python train.py --train_examples=97085 --decoder_norm="groupnorm" --adamw_weight_decay_other_params=0.05
Rows from block 5 of the encoder, named by matrix and row number. Rows with one number belong to one attention dimension. Each number is 128 + 24 x the weight over its row's rms, rounded and kept within 0 to 255. All counts start at 0. Numbers have three digits each. After the name is the row's rms in percent of the matrix's.
# v: attention query, key and value (stacked) (encoder.blocks.5.attn.qkv.weight, 1152x384, the v third), inputs 96-191
# proj: attention output (encoder.blocks.5.attn.proj.weight, 384x384, transposed), outputs 96-191
v.97 132:138105129115158105135155127147077145096135135129105122130150132107115126149160155142155108084172147105149132102135090107128127132092108101067126131152117128123116098101132104116132170125153144175118094102121144114087112160082149110136109091132115087127191148125162160129093151140130123139
proj.97 106:116153147160132159107158070137119123118141148146134148156121115089126126157090153158166132118158142109087106107128149111112149128145138129105113124093180110137111126163124144160121133193142132151126141128131113096163144134126134140146128125141137161134129111151160143117107104147146178124
v.98 125:129144080130114146113163117134139111161141103135155099139100072178102133119133164108134141180111153104143150121129096143141121104154165099118157129134104110129096125098159125140092125101151099181150130136105171119123129112091130097153121141141162150099135123109140146134106113161109142118
proj.98 115:097057119120140143127105164098117103124136087085103147139175156084158109130161120122110090143145103162124133125142121144118131125115133116145149121103162135092120119136125197122140134117124104109124094135124091087129092119101125114140097111095117101129128158124123091156147109069122195101
v.99 124:115087162143123173121099124097127114102113112137123147110129159143121094114109091165153124132109091158122180136127094130173110112112131130132068124131139109125133096113127108120131115121090113118127181154134093146116151115158095143084097139121092136129100149132122149126105100121121080107
proj.99 105:127107151075114108106110127120131113094112113136151151151141152123151147110162115126117132130141140119180095115124139148130114118136143098150163130156123077127156101120133132107125117144173128094119086157152148154156125159114136114136116128107152111123133111123119115109123116117145137122
v.100 114:129169142125127142131089121122151111118108163139095155078166107140144128136107117159161136101124109164127153155133119145151125162109138143140115137172119136126090126147140087130157161104121092156148168121168141075112155137150149095107149096177155130127148140093168134142120115177132076082
proj.100 094:152133139105122151116117115134149122149150143149146138127143160119110164117165098124167177107126132065129117108132116127126135181102123112122138152129117122111163111138088166141107146107145112113117138110129096141111087137125113106106122146106110115162096128154136141187117191143133161137
v.101 129:147132164143122103150149106115119163173100143119105191142171132107120111125152153115129123116120134081099104132105111138121180135126137132124105140121182163140151139125124116115112108158164139140117148123135179108090146100132095154095086101144103117169148109118131169127122130118141165151
proj.101 120:098165120107093073109140134154135137097144132124126113135113111117128132093108171143116131116147165124171123117165062121121136134103115135123110147105103141115062134127114141182124138129120102151156159120121153118130145129130171170139137139122141084135144131143157112143139152176116101154
v.102 118:125138099141140129102178108150116148112092109128131138131074076169103145115154116107143135114164158113149138114137103114140117144137120088102119098137118136166093124103127108132126119112144142179155145118119168096097149134115162125137142134087110150063137120139175149149090106136149111142
proj.102 100:078147144097091117093114140141126108175136117130124156183120148079146124124127103124117104161142130139071157114147115139118132127100134125120161142096129126116124135115143168181141121186116097124167092104107116100112159143138106128148139145120127117116149095095160106098127090077152145127
v.103 135:158126120106144137098159133139140140146148166123109104140111154128084144113137154116121160120151171084101122097125118070097099127095083087110144134126114135140165130098122136105113115174123154154129134149091130140148132136095085130147142129090118107167133155152123123115129105140094137137
proj.103 114:109115081198169117144126113108111117115189137117124160122144094082097113125119112154153097109120096169063111106155120146132095124148127141126134115085151139160117144145157168114134151150131130140142120160133105112110150152133129161122142117149170163107132081120117128134133147109123163140
v.104 140:067132138137103085120166114162130135093133123121123103197084121096129126126131134134117121091135122141136124127122144150098122150122151123121135132100154160132093186134156143131115122144089107110147105145105141135117128127110181157139127129131116112124127102108172050161137127062099177168
proj.104 131:136088109140122151112131114118126166139122111135135139105143124148120121156149165123135130174123133096138106135121135123156147114105098147066112152138130122103175122084121162177096146098143144156096104122127111137118123150174092117112108133154095143095127121130084123094148118128141119115
v.105 139:150160122140150130132162104153130132125150119113098104133103087128114139120146142138117076140121126120150133112088098116140140142126153112097121100143099159124113137135120157142125114175134114129113095156118110118095096131102110129174155130122096104104154097120136125106123105092158187144
proj.105 132:087099130176128120099090169150100102140121125128150131153147115095128107150117128148130106141121116172121122108142140156163122112118139221186131106100211154136134135135097088159168136107124165129101096110140148149113135160167125153133136097141120187126117161120116140125136095117128156172
v.106 118:145117127129125155162158152146136131117134135152115140114120084121128145153134141117124145133091133165170128128147128141108127162099104160135128156151171138106137114123128088159097142113163144136087109145089169164121096088118112101153121129151102101154170091102152168095128146099141135101
proj.106 107:128105126138150120108157148121129149122111120162127110086140152111146129150157131132135106158170114102146128144143096107157141137113146110117137124121197085106092162147165136090136075085117125149139120150141066102116144138104103143091138145166094147119136142128092104113142087167125132169
v.107 151:077101105135121105154104133125122105104121145112137083155139125119133175088125119148144116062080117111149136108103104138123178109162157155114118152105125101146100158150126122161099150135122105156114095153132106155127149169131131140128095100101088092146128126120124146116116134102145159160
proj.107 119:093096147149152108157157148106070158124141119152153141131074093115103087187100123099186116093106100120089148119132194171118097144123128134119109149116148136108107130120099080104150142163129155119074125162093153114129113137114105137134121138107123126115127169111087109155144153124103133127
v.108 129:134144137106149116100118171111170088155131131167149127093104152149112150125135095153126149123196154103117101154130166139096127107135133153145152138108078097091128117145087148078160176116136099129166109134125127126133149149134123124100109129113174147103069140123100137152133128160143166113
proj.108 125:155155136100096139138136071112128117135154150120126142131108143161130149129128103094098143160093136126120141117121120124146086131143134084123109097131119101138156139129132118130124119091136120133161150157103130153131135123116150071165152174166145131146106132136187157125113115129124094168
v.109 108:124145149142164125124161136131140101114140111139177148117137148096104098133130130135147113112113130144046142119130123126153124103122125163082106152115116097116161129098134097152156144141120095094144164127108126092160145149110120127131145130089170095115111143112115100118115131128068097143
proj.109 107:143131104130127141124111149093124174159152138130103144111128099181148152095144145128090151155161135136138122105093092146193103126116138097094199127124157131132137079097133145164120144063157138172144104138117147155148115082112144095099150127173129103130105146142123118131147159121128137152
v.110 124:118108135154151147151206107106110133133118182100132078106136146120147150094140141150123126104131120088123143113097084081134140102138118121100088125163130103137131121148152091123155136161138144122128123116118096129115110180103140078116121101112108100103115178126149123116064116137118160113
proj.110 107:118115169117086179096105159113118129073147120128146151182086090112125122123129139099139165126126138130114117117104171143158116108168149074130154144110122136137131124127110098118158185158142125153156105149106158124150177116149126104128105096148150171119117107124159115097111121135118126088
v.111 118:107167137116083159153140093090130155141114160130107137163105154141148094108110126127140163154108101099163135156120152172136135176121122126155111168143124175116140130186115121130119111110150120106138140124108166121152139100167121133083126183133142158108143101100129117149176114135130115117
proj.111 131:179109153104155129094126113136099129128124066109118131111123137111075162138159159115124140167086139075155143145147145143138115120123125147121134110143126080083108118091132097106185130096172137101154158145124135117113104158136099078129117123113051130149103149071130145122141121135133105161
v.112 126:106152106110132087173126136142097137116118178180119106107131180107148118146102170122134133140068078159147130125166147140142127113150117136127092113141161152122152143152153146164122125127130114105122124118134116088132122128130156157163173081163120130141124145125124092088153162161126108131
proj.112 117:147115157156113163136129133123118113107156115147142126109092098130096097101108099144202133127134136122107157134121161129096133128118129116168124117179143135115145127048143117077138141132106199096091136132113141125140104114174118129148133102143110116133146139123093081141159130124157107101
v.113 104:118142073134141108066113139142110124134126145134153128146138127122091155160166164124153131097203149083123147140129107087132146100126130111127125149117132096152076109119128072086174165111118137155135109132174143117099118126072168144142094127092120115149146146150183096143127149159081111110
proj.113 094:095153153127119149175147102159126140109131130124124151153071146146135155131115091141137112111116157148072123119105105136099140128128116119087134162136101091138090154147151158135117161187122146139116110112094124104166145129157109111132148089147141123143177064138093115123079117116101130125
v.114 152:133130164115126128123162124112170141138111106154133140106096122138164151148122120143162129113102149128153149111119132167164171133144152178134085120158144127109114107141136112127107148086181115147145172110125144101088124156129124086109072102173104153084126144062155139114109112125127129130
proj.114 122:154161144074118122092109119171089136130128147140102142114106126131136132090135156111104112153143126085172104171124112151167148141107125123113171147120100099123147138128105121170158106127146155147149108101134147070175124120129148119167135173124116104169104154136134143155114134144132126131
v.115 132:109105128128165083126093148155100143100129135132158140080166110104182148152151119170142111115137132126156120153135114159098137145106116139168131095149113116124143119158120112114147170113141158087131077094133109120135110154147131108104121109168098132158147113137113165107112136144127137129
proj.115 107:144164143160123115120109135138124140135141159113096115118105109133129157104102133140134108100145145102091106116106132080142117140106131165156128111144134102154155119153113083113113126145143147147137150132106156122132161141139167136133142122163148145113109114124108134143117174162106066105
v.116 145:154125098146118166096093073140146117154158097138144156158094136196119080154123135131105143156127125170087114143126132147138121147136118155131129121123099125159147179123115114122113110134085143100157106132126123144142103065145158134121144193100151169131078124186114094137166122132142105103
proj.116 112:134108116156112134128122117106167135142129103108145129150163198126159166096107122098102129121109167128180136143125098100128134091122168131094086156137132125146106138149107128108088130090093153164114143141143099154128144116131092136114112113152142149104119168114142116112138128116130125141
v.117 129:154102122142130134150082112115141125132110139122156123087139147138149156127134101109157154138113143106152100146107147136149144158158132184195153128172138123128125130141099090136101144131128101134082104135121109150171127124140115105099132143169146085153125143146060128127080131114111120119
proj.117 113:086144111087098126123113121122150160156139089168135109102112096173116111129128119159098166115155114193147166112107127149099144123141093130133150144126100155114116130138167107130125109068112129141137093112103149133112095138106130111152093156103129150119128145093116154115138108130165098121
v.118 101:120139132118118160134143116151088156165139123134121096114128155138134143155159123121126113101113168188131154113125121118095181132124149113159130114148146151122155140137150104160113129098141136163083110149107182081114131098155123144138144131178089142126139109160142088143171122112150109136
proj.118 093:126150127173125134100145102100134096138123147127069186106147096109125152136118128192109117125145112105087130159152142132113133124157126146115139109109134184101097135151124131115116104145133146145118165108118111147157133137144118123111134146155118133121103180104079132133126134109112142114
v.119 130:126161123136167164133117094133150077122129132134140109086103119171134158096157122120139122120103118075140147125079149127131185080161181179101116104134080105139121127164091155165090134155150118133115119117140153101137125159168153095085079117141167109129126167101115147117108106133119157078
proj.119 119:082086119096138136115137109117135152134104126088151146154131114111098141154148130107108188153140117113131137105126108164130105157100121065155133186135132134091133123125109109146159112093137141155133129106084113125101098138096109108195125140131150124134115164149187143108140136136098117126
v.120 114:131112148156121125122105122111089130171130132119181112139082117136133141147099117114143086100147116122096114164137175112128127109135094082143125129126133154140123118139132158091111136146157111173092154185090113134142127088116117128149172164104130104134158096110160130150132141118136131105
proj.120 099:089138142189170121135155087089119136121093107117088092113102136130181105109124157156150110123132140170159157150140116113148173136093099163097109125130144165143130144090104116141104078112102125104140165160108156132125117128111085118127116129125141143135070139123119122165144089122097124132
v.121 121:120156160121172152155103184115120132154124122162120161107120147149150104106131104122148117118147135136158146142112103127129090172155094138131159162162143112140155120153131153113155139119120107100144157168095113154151173126152114117150178102154153134138130120149077129121109102118121140093
proj.121 129:135105111122152126086103071201116102111133119109121142113128080143141157131112129155144110147102108116139154128115147145119124130130143179121139109140111124137159086096148149164156144110125148115134138136131096182066067116161150098126136121121102154141107162084153129179087166136138129140
v.122 126:135135084140116107117105116171140129133129125121127135118143140127110096162114137134115111115142132159118115131140135137109102150135117132114193147126117136126119149144141143132085067130111110125117121123107134183148147117123125163122128094126158125122147093151135111136129150112102150174
proj.122 116:105115136145088104122166105126164130135107119178138119151145114121105126189132121124133112155140122126138129148108117116135125122104107163119081153132122130121102185146155135157088112124173135137148143113156070088101119126153173165144098108108104134082109140130109117137126161114099144114
v.123 117:191118131114135163118148133133117155140165120143126168135127101112127101136113136127116126152101127196130138132136119152128089172116106095131160122124130161140157118082170127098119132112114172162170147137086182121134100111150103139108131163113120131119115109124143119058158153162171108121
proj.123 111:122145106147145113167146171135168134160103135120101108138192131117096151115117135155167096100119130111111127156134083094124188144124107155173114140127106143137087142138155148153133101108073122129115170130146103136137113117142057142114112102108133059109155148098100141136148155138112139116
v.124 121:162099138139147103147175146101106154133136114138131163100153121129151122135133160132113111142098158125138154112118085153157137124107148146134141131142182134088132134133165101110133112070129162119155094095151143113110118158137155136087125132150112147116132126100128119106113150122134094136
proj.124 101:149108146095067142168135140139116144114135113137117103147107151155114120144104119111131132117130132142184112118124101169117157098133141102123139152105115156104075139099099125148116120180069113118129090143128097137168106092127101125151140152120111110117150142149113110127129158083118134131
v.125 114:107146144109126121121075138118096111124122127163145139123145146135162116109141080174131095147135129146108138171160130132151120137147158170123088109098085101141087139149071139111187109117165101104132136130182084139138074125139123117163075152131169148127092175148137124140115078140141159073
proj.125 109:107119155147138152137111078155162101131129138107148108116135177154144154123139124081097163137145129135169132144119116135104148127140189125119141101128125105124113094118127076117074139140133122147134112099096145151180168074080147116120140099154109154090124134144168135114126153151103132132
v.126 117:179131154133127167104105136089128102164167125112149130138132118152123131125141135102091088164179146112079105140138111094116128112139160154115171125103108095125140153074157114077084127110093118112142099140143097148138090117111144100111106102107165100106112163159123129151128115152158139084
proj.126 101:135148094096118161143124098121195142131121134138145114108141136149133087121136143108141140091149126165172140115113117159142129097153139110141129131107118139161117103180094123158143126170105107117124130133102125121137137129093121144120134149104123171080119132126180180111116111159155157147
v.127 127:149136147162136150125137153142114161160120168125130099116174142098112099145119131133156133127153132108089118141153116051106134116110074070081098124114101143137131104120134134107121133138135149122095131135122144086124138142121107103092143107141124122159160151187105175129128123175129103071
proj.127 104:103151118142136137170147085126158124121145140112138121133147125118120095108105113142146133114115095138135106106147155100107103124139107150127160118094127138184134140130106158103124130154112086157122184115107132106138147139132155165124113156105140126173122079142131157138144158123138105099
v.128 117:125149171115125096137091131123094116172109142144154133117143146165112143132154100135160153104186106086114103173158142118132161116156133130156147126159121154143114117151088099081124165126161096132116107140170100105142180113121141119080132130176151107118163152102074157181114148167113128063
proj.128 105:127141138146154164074148068115135114156124117144133115154071170142121121090157137136139134154139168113150157092104150160105124146077138105111138123141116108148119092100123094133184070064139116103160184110088132124139127138121138085098148124108110120132133118108136162133102125131120084152
v.129 124:141129143162117124094093129105145148148081132105107160130133151126144133138147094176172143112121120133131136138110097121134154124135087104155084157127098143118138125118112117131128094103146121134105135088110139076123153098140119153103139157128128125094155150188087163153138087108120072090
proj.129 108:120121102113126161120119101129165137147133076138124162130123154136092140138140077114074105194156138126143149145134113138127135128096100154109141101149093153130158126142122139167108092125139081098167167101131058134095168116142133129118150087094134150172121128128117141109118089130119106179
v.130 125:176101124124129154099126090073141174184160068140156126127086142161132125133133120069126150149144151160129154120138114139141112134131165142135080125154095120092123088097116139118090107133160131125151132103118113130161114096132143118127141143117144115102118151145162141106140135148173101103
proj.130 104:141157100143091145142103114114157149092086130134142135124153146139143140120150124147137152111099131178161109123115116136193158114104144125147113118081134116145147132154097131147139125113107128099131129143139113155148124154152131135074156114124129123098105155135130125118166098117140106125
v.131 157:115126099153119118100162142134141106091151126150152120124087100119092153147144120119120105136203156097127120099135137091134103108089078135103181081100122105143094110100103136115156141123121123159186098122105159094128130138103152121134157121099123147124153158151150116123120101128163116119
proj.131 129:146167145133146164115151099086081110193124140146113130164109127129137118124097117130126115130129140103072124115127090110105109091169141143107166123141172116155182126126149146144126147148102156139142105137129148120127151147105158092146115132160142134153163103131162135140106110098124124153
v.132 126:134112150116148094113106136150101140163101130120141142111117111094122171142185137144130119090202140123126140135124159110124168127104141148126127124149123132108145128122087100108159160112203154157112124138165168103106113155115130105103082071143118105114179126090164172128097158165134120125
proj.132 112:118167150138114122130146104133124129117170178140120133147117124104143093101115130153121154119115140172116135122131099168115115123141146142104159117078136139129107163169125138148106114166135126139133138117089133076155161135106169145157134171142130119126139138161166184147136123126113138137
v.133 148:118165137093133112123163148134108146153106145151148144116125125103126147132094126133123136156147139104157131136131107151205145143116130108131095120135150118121093115126141139134122086109113114138134145108152150051106145113157138162141153132155144136137104195105131127127149088161144102110
proj.133 119:145124183113125183132074124126098087119152108128140114143110137149087123145112116097139145153113122098118119149119120145091116128132137090090107109142139107119132097091130134106150168098143132112140120148145123167131142139148158081141169122115127099152132119085135115140136139124148105122
v.134 137:124105157160094138154084113099156132140114159091127156127113148144122130143140120141108101155129106088121140172112134128167116107131091145190139129113132116124160143105121098094117078083123138078084141132134085149146113123158100108113122108098112117169105109108073156122098149181083067135
proj.134 123:153092101108134135144126151109170125111126092117130132101133099138150122130138135123087135113118179151153108128133086178129117141121121113146122118145123118134111126131128106113145084116140091113119153143111119159082134123123097132148116114103118117096137129095146106131147093115150139084
v.135 132:140128081120144120162185140129127152160119142104135090160101105162116121114124131110125101124113121123108082088104138129131140120167131129117140125146142186153140145131131153132096144165134112137124089145081156130129113084129110150142135153100096097114139131132096081141140137104124178118
proj.135 120:135100095112133154107121172155102156111107083150093127157093100112118091153121170131106132127124128137152153146110132148139142128126111167095130165136152182101098137102105121123194112074145114181165161112145127116096118131168120094145093125089089144132119122109152106125108150113144128105
v.136 156:153138109139110141133184083120112169128146084150109125156105147154084133130103142120130097133142128108149101090106093111133102144133120081102188157138093163119115091117131133122100108129116126174149129132112173115141117111129132157104146161109132148118177103122156148110108128124154128148
proj.136 118:112122130130130119103128145107141115114082109108156127158149126098177142121155105119147109158158128124122145120093097134147156107112144182151116123109120132117122138104093145154126104130123126122132112142141086126084144141139152138132144105132100101127132111145126121147145110091136162123
v.137 170:162101143130154128134155131142131107139115139133157179108148126114163146148142168145143112142156154095115154160117079115123128146092129156128146132165125089116168111111157069107124112111174110124133125109146109085125121112129113073109105115206144136122141157122090199131082123201132091096
proj.137 116:108132131138101123112136141124199114130142135124141127134113129134095120101166125138124158102189133122151100096110143100131137122100132113130187141114137135133137107165108151105111148158141087154164087159089103122145165145115122162129129150113141151123127134141153146129088126123091138110
v.138 115:081091085126127144102067116110161097138125124138138131106136131155117099147127087125108145153152119100127124173160169135114127103156119164155102145120099104153126160114080148129150131114094115127126122142151080159165109134109128101094132134090159125164100119161128141180125135143106117097
proj.138 096:158121139077108107111118108119141156127112150139153119127144153126162165138140104132122188099116151159130119152097119118082078150158153102123110092113136069126129145153155110111083097105176142119164135137101163134083134134100119093127117145150137157101126117074156156125111144130148115136
v.139 127:146167112113107140154117095123137166149094121141116106153124113143096127117143093113122100124086105130121100136103148170140134138168179118119124105134103168129124136149100145145083126147111145199107124147098159105145129121136120162127118163096115133129137085103147114108157161066159164139
proj.139 109:123086156123154134101145163150117135147111087110109139139136149134097100142145179104134118145092139103126142129106090166161143162093125115137114160120151186098107147099103156153178124087148122137201165098159140134069105100160140127113138120101097145140126174123139118092154124154106143165
v.140 132:102166144110155140078111167144105089121120144158134100118098100141091141120100083157130148099159106129141153114109163168161173145138151136142097097170139141150083125155134111151150187105150094152141162160121174139100099153125160149109134144126089127129136189086164135143151109081158160084
proj.140 112:113125175111127111117102092136112086161115125137137131138175209139136121137120126109103146135142100126108123104124122145133094131165109130104137116136118091104146110120108131126126129099139151112128112120126130130172135152075125099135136150182170136123112132083142161098102084134137130143
v.141 144:120129166097105135131113163120121101147077107151137098128094116138129117137138104146159143125170130130168133121139130155179142147136142119114103135138161145149097095156109110092136152095154109184119146129147122128126113169121135140084100145148087115118137158088146145159141114153104143075
proj.141 122:127151171092126138136125084095110121124125131151128164116136159123081133129113131119138123124104090135159140127115145134125145167124116113100104127122097074077116122093143126130150092119121131115128105100126164091154099109121103096148103165125116112161116141082128165116130145135157121137
v.142 102:107145146163141170106132136116134132096149132142147100108119169154121117104096109091117154130181102171122105139112149097075104164109117122108123150101061141157108111134102138150070122187118081133121124156104154148123140107126172139110127168113150111105110129180153070153131096116092112135
proj.142 100:132097079107152105146124074118126134131135128138146142096153085124120098166140124141149149136109106159123127119124128145151110104114135087090102139157167096136167141119129137150152126088116130147153134133169155137089165133112144143086143125196115166137112101118136163114160115105174129161
v.143 129:117098128113127161153123096096138101158127138153132134101144129165120097133161091148156117111144139094157136127113121123148154114118100115152102118122149144141096098148153120140121088099141119171139126101168126101161154122124155122061115146153137126133134170143127146127104136159145126082
proj.143 119:143138163063092131130094117131136167104117098150136115116124155190131151114163109082124146130139118152132112110107150187128139125131103092102167119125099132095162081104122128174124152113130148136136086113121125137143127124129121151145107149098106147121122136106148156113134099087150138151
v.144 073:120125119122135169107087073180126119122095144132118129151118135101118112148080097135175124111092134131128149133140112131123090105144166112126105109113130123168128116136132086136149112129067081144094131100120122114081088110122133169126142124172097135133160117106138174125102121119118137118
proj.144 099:141106158127099095096120133119123178202120127142077125092145146113135141123119111113139143113117118124109149086113107107122136125124126144124129121121124122129144128109133101140123148118159171155129117118154080104128100118118141126162177159103138118130138139142146068141109088127112113109
v.145 075:092116128152132111096136127122161128099084179143063123133131134109084095160115123104168120188130153134143164144127105164142109156129148165109125136134138151161135157138121140116156126150134127102066120117136088086103135129146139162126106147091144115117110092167147134148108116119093096121
proj.145 105:161119126135074142108126124162138123112139108121113171098123110124149169102144129166097134069132137087137107097128088116140140126116112120120114133116107164138134059166134117123118120114104101155132156121107132118159126120124112129146148167151121168107117118083071125118097157147105113117
v.146 069:133179123138110100069086150116120104106098133147171120101108138108146095099119103153113108131183124130121106119145195120098164105119156153133180106079135126102155119126119147146078172133135152112188142147129117116162122116165125117124135154143175125097146135124144169171171157132137155116
proj.146 083:103153129136126115152160136147132132122151114160151110123110155118103141111134173137140151104138083109111136148161122131110111125143109123103100153152116120141080121082114139147155137116090101174119081156123130140154126124130148107125127109098121127126170136161118104123113173150144133160
v.147 071:149100136096133127116123124106180127129138161083115130127112121095143131140154115117152099111140140147162166116129151173114132077094120098116083120122125158146109121130107166139075131151104129100113116118128141108135108124168166132148048088128106102132183141135128120119133134130160179112
proj.147 083:068076104121112145120136101113153138114177118144145135192121086141176158144155070142130167170107145147154125119143127141115127128146118143114154105140091093113154123064086112128125122157143072097110106167132146139095162136105108168139127131115157127162143154140060126128131120117135127101
v.148 072:131074123136153126134088139130136105148110104147114104137158143141140114128105134137120126126152145102132132149106159128087124126155139150134155139117163146141170135093139137119161081109104124129112109132151118176077110094134149168147108155128177149115168115122123126141197108109096100149
proj.148 099:160140140147110108167121126128123158186117116118103120104100129104145123097098139157121120127136096077046134165156094064167129126110134143084124100158080067124113134123151156118097179137122120152090121115118153104139100147106145144129164119127147094109136127126103115163109152133125116140
v.149 066:142118145121135139160134143130091116110148106085136142163139087150130141177109106077119105132131143094158110126134127135125134121145139104147087146103134113126133122137130136129142128115112148169155075156106125128132128143156131138125148139120116124127129139153149098126078111109136062127
proj.149 078:123181143149149122127159114138139143142116146145138142111117152122116119145107146159135108124137134137111134158145145147114119116140093098187093124131136112132127080145138144114122101136123132158137144140145115123093148144145167065127138085100110153140149099110166123147126174150131108113
v.150 074:134134156125157153140135162143142106148145156121122120112139166101068153135108114126101129129144140149178158122147105153143122168116121125168136102146140155105106159167141083133172140103193102108087139118142132125143145137092154110117115111116115107119163130116101162114134100134104122122
proj.150 083:147109084106110177128132118088147073066133108137147132125161123138165083135156157126135111155130150126154131134097170108072115115101141110142079123131091142158102132141158151107094110116085185079134097095133124139108116117146118196109120130151137119128084134139141112151155116165149132103
v.151 078:153080162109139129118108131125125134162068151144141141144111138146129140117136132148096160134138138139101109153101144104124164130180134193132122155124113083122156094121098093150144103149118088119116154155135155151163126143147139123107149177159128177148139147139146158127106116095135135125
proj.151 096:097149116136147134164153135135120120127145122152115117095080131145105161119092114092167106078111097160053132132127107155142130150120126131134168119114162138137122170119087126122170176136151148155134148156143072109123128144152087087131125127108143091139126145113143105121139154131132132139
v.152 083:105130129126154115094151110124150150131140111085090124154089166139102134160135132101128144141130122150102169120120106127084124120145120126168096142112143175128136132108119119158163135163165159119140109117160106127098145161135094133128128120119110116112189110124168105132167138145151122112
proj.152 099:146124110128122127118140079121176136113148132114141122119138109111129163118174098141172112121132190114149135128139140132146113124100123142165157106152137137133133144125115131147088125143101094107099121137126131154131135119118104167117141105137157144146147099098100146155139101093102128123
v.153 074:132109127117102113110120160121115114118123094116114114126129129131133145098159136134110114142115159118130098121121111094115097125152151151111119152111158146107100122112136070135176096121172128163130120121117151156122162150118093145099115146168134151104146114149131130102128145140083111130
proj.153 105:131129095106145114143147138108126157120077142158175103121118116115100117139143164110147140110143101125112130140186092130161160142130082182123117074111119062156104146158131124130106136095107126150151094136120112132131113082135152155116140117094122094098130139100166136153112156125143056171
v.154 071:132101104131141135100103133104149119117126109133150134117167122168128111143144141143147108131119106168112143092136140144088148093108131124103121163091129149095143158095182139104104102111135171108136149131144143149148143130159122105105092160086152170142120126083119136134134155094111128164
proj.154 085:153155123105060123142171118086137109151149133097158136106100119116140135136133142077105130166164101117103136159114131166135114140137137107132162103142108094146087123092124156126115121140155143118116087102100172109134166112128150121108091104118147118091149132090104117172128140145148123138
v.155 076:141148124077134133110115127100122119136156087116136115145121152118122180087179113116128160108142118119171118107134160156155145131161097116140114111133153164062114092113104061119118135114194098111139126117127145082119109138107087096139145120169141118152113138104144123124159143113147120162
proj.155 116:137105144133134120124151157141121120138119104109167106120121119095121128157118105118146137170135137190177132140133130117097117127123112125149161125128166124093130178117109117155141124105096113095118126144123136113136141135106091135110117125090145164098135154107166141105134084117160187087
v.156 070:126177093157143136137080120171127114164102094157131128124133106114121106146142141148153134128108149178138133122096110110148090174119134090110127150127131141143117057166133127098124111137136072127071174125102158124127131154122138150126099107136111112110158114112121126101107121157134157149
proj.156 082:135124122109142124119092178129102105140145126097111113093158157131106115086111137157122129131114105090144123106106139103094136137088135149096118137093107136168157100110151125125092121121145148143129107128108099118146116127160174134104118114144118093137116134163175138109119121118149134074
v.157 080:138107137135134154088128118117119135163158115150126109109109157088110120135137106138126134145152128149149158155138095128123114082127142122127133086142132142136113116139114164129101157146173068114101125118169128109136154133116128148121179125090143127141160146154133136124109143102102066149
proj.157 118:125140095118181112151143166118141061084108132142121128127121104122138110107097150146140146144095117135169137138116146112115120142094138137101131171131102131128109155101167134129136088115125097095092139151110130126152123114126126173153101130122166097124142091119118183105112128144111176096
v.158 075:145088102172142107151153118118187092113139141105151107095149118107089134136146154132103117106145187075109116145136090130162126087144166159098156131125131146138102086142130108131137153163148122151118137099129145158160104131117091148092151128120107175111147124138127122114118132143118124147
proj.158 087:084143119123162164160125130145153136125105158156121139167115103150104119086137154123118141067148125093122110157120088123126094132116107129170159164171112098181106137087123132151113141105113111129111145156112095078122104094170120124162177106113097089117099120152183113107121127079117100152
v.159 070:156152143143112141140109106142117138168133104134141123104154119152135105102109098198108110120122119093140146132114092163119163154108138123160107087108154180116148085116134142145134128121101112142141152163128136119104102098092150142098053116133101149140106121126097155077134137116133100160
proj.159 080:120128120130142115107133167107143115164137104128123172121178123167143112136122119120153142167107085127103102119108147132130132139109164128095104118133112159130118138126135116168131135116112147124092109133099117147131140145101141140156157142181124085159153131162149133148130164140104127142
v.160 083:140100101184109118132113156161136171107180112120147137119158077137133118145164126117113105127144112093114144147122162085132156105093116138106116125099137104160151125136143135132121107069147120125114094122133165062138102099116114120111122065103074118135133131147120141129139140141119086129
proj.160 098:129138139131153084098139131138117107134123130101112142151151146132093111111140149098151132129148069136145157119159151137109091110114169088122107122153083122140121134113144125157137089123095205123131160129134103139091142105102145102152120122149139109108122156091136091137114109083108112163
v.161 074:127123115188093115151124163142122103173127103124208092114165108135113102141142165148087122118142129126070072167082144142113169139126158139149168111115129132162142141121150144122131140076123125157161130101109139156098083100136155129145133087173141102101128125124133137147078071159148102128
proj.161 098:116134141098116095162142125121099114142124135138101112120133134134146105092078144130116089108151094127079137135172106114115100108110137158102087144148078133135116100110141089102126092120090126117134103142160099086093094085105147117178172100122115136137115099124162121177144180093084052126
v.162 079:121167172115161106121101157113129104115150110152110143092107121093136135130146122120168133109140107113179160163123140102107141120154162136159122121119127111128123085136124078106148122118177115112123155136176132121139154131115098112091120148148113138160157161103151120129150117095122081145
proj.162 087:144106127126124111115135108113123142155146137133127112154122122107089128150139099087108131112136105155071097095150122144105146124151104150097141092166111143102142146125123139153170134199183155107135090133131112117127115138134149147131109145110148110095150152143067080144116106124129129146
v.163 072:111090074160119119113124161149127136106113070111131074098152124122127134112122115148102103139160161172084142129140120100125104140139113150120151158149117142139147119112097157134176136150195142136159105154128116124116155159122098081128115089130140118114118099179122083126159152128143144142
proj.163 076:139121143086154139155111120124132110139071128131140178124163112163131143109178138144137161128121115066143128147127146116119121134147142121149141119100132158128103098120107137148125105075135124130164146145127130176081127117123146126163102134133099141134072116083158161123145144138080187126
v.164 080:112132123113125154128107107126126086135137108116136150134093124135138124119135118129189133189060133145099102134128152114151141127114113083099063104119148148166103113139169158142144103137111150111182147119103106099182093078147136105149107099145109141116113112159132104124149077124170147127
proj.164 108:151115124144063101101157172146143127115120143134149070129131102115153122101137090128120160140177129126180116113104120137104155127141154184083132138111160142099143169102092156161068137124130096154138116129137145143077125150113083145144158162129126154126144113114080093138127115156085114113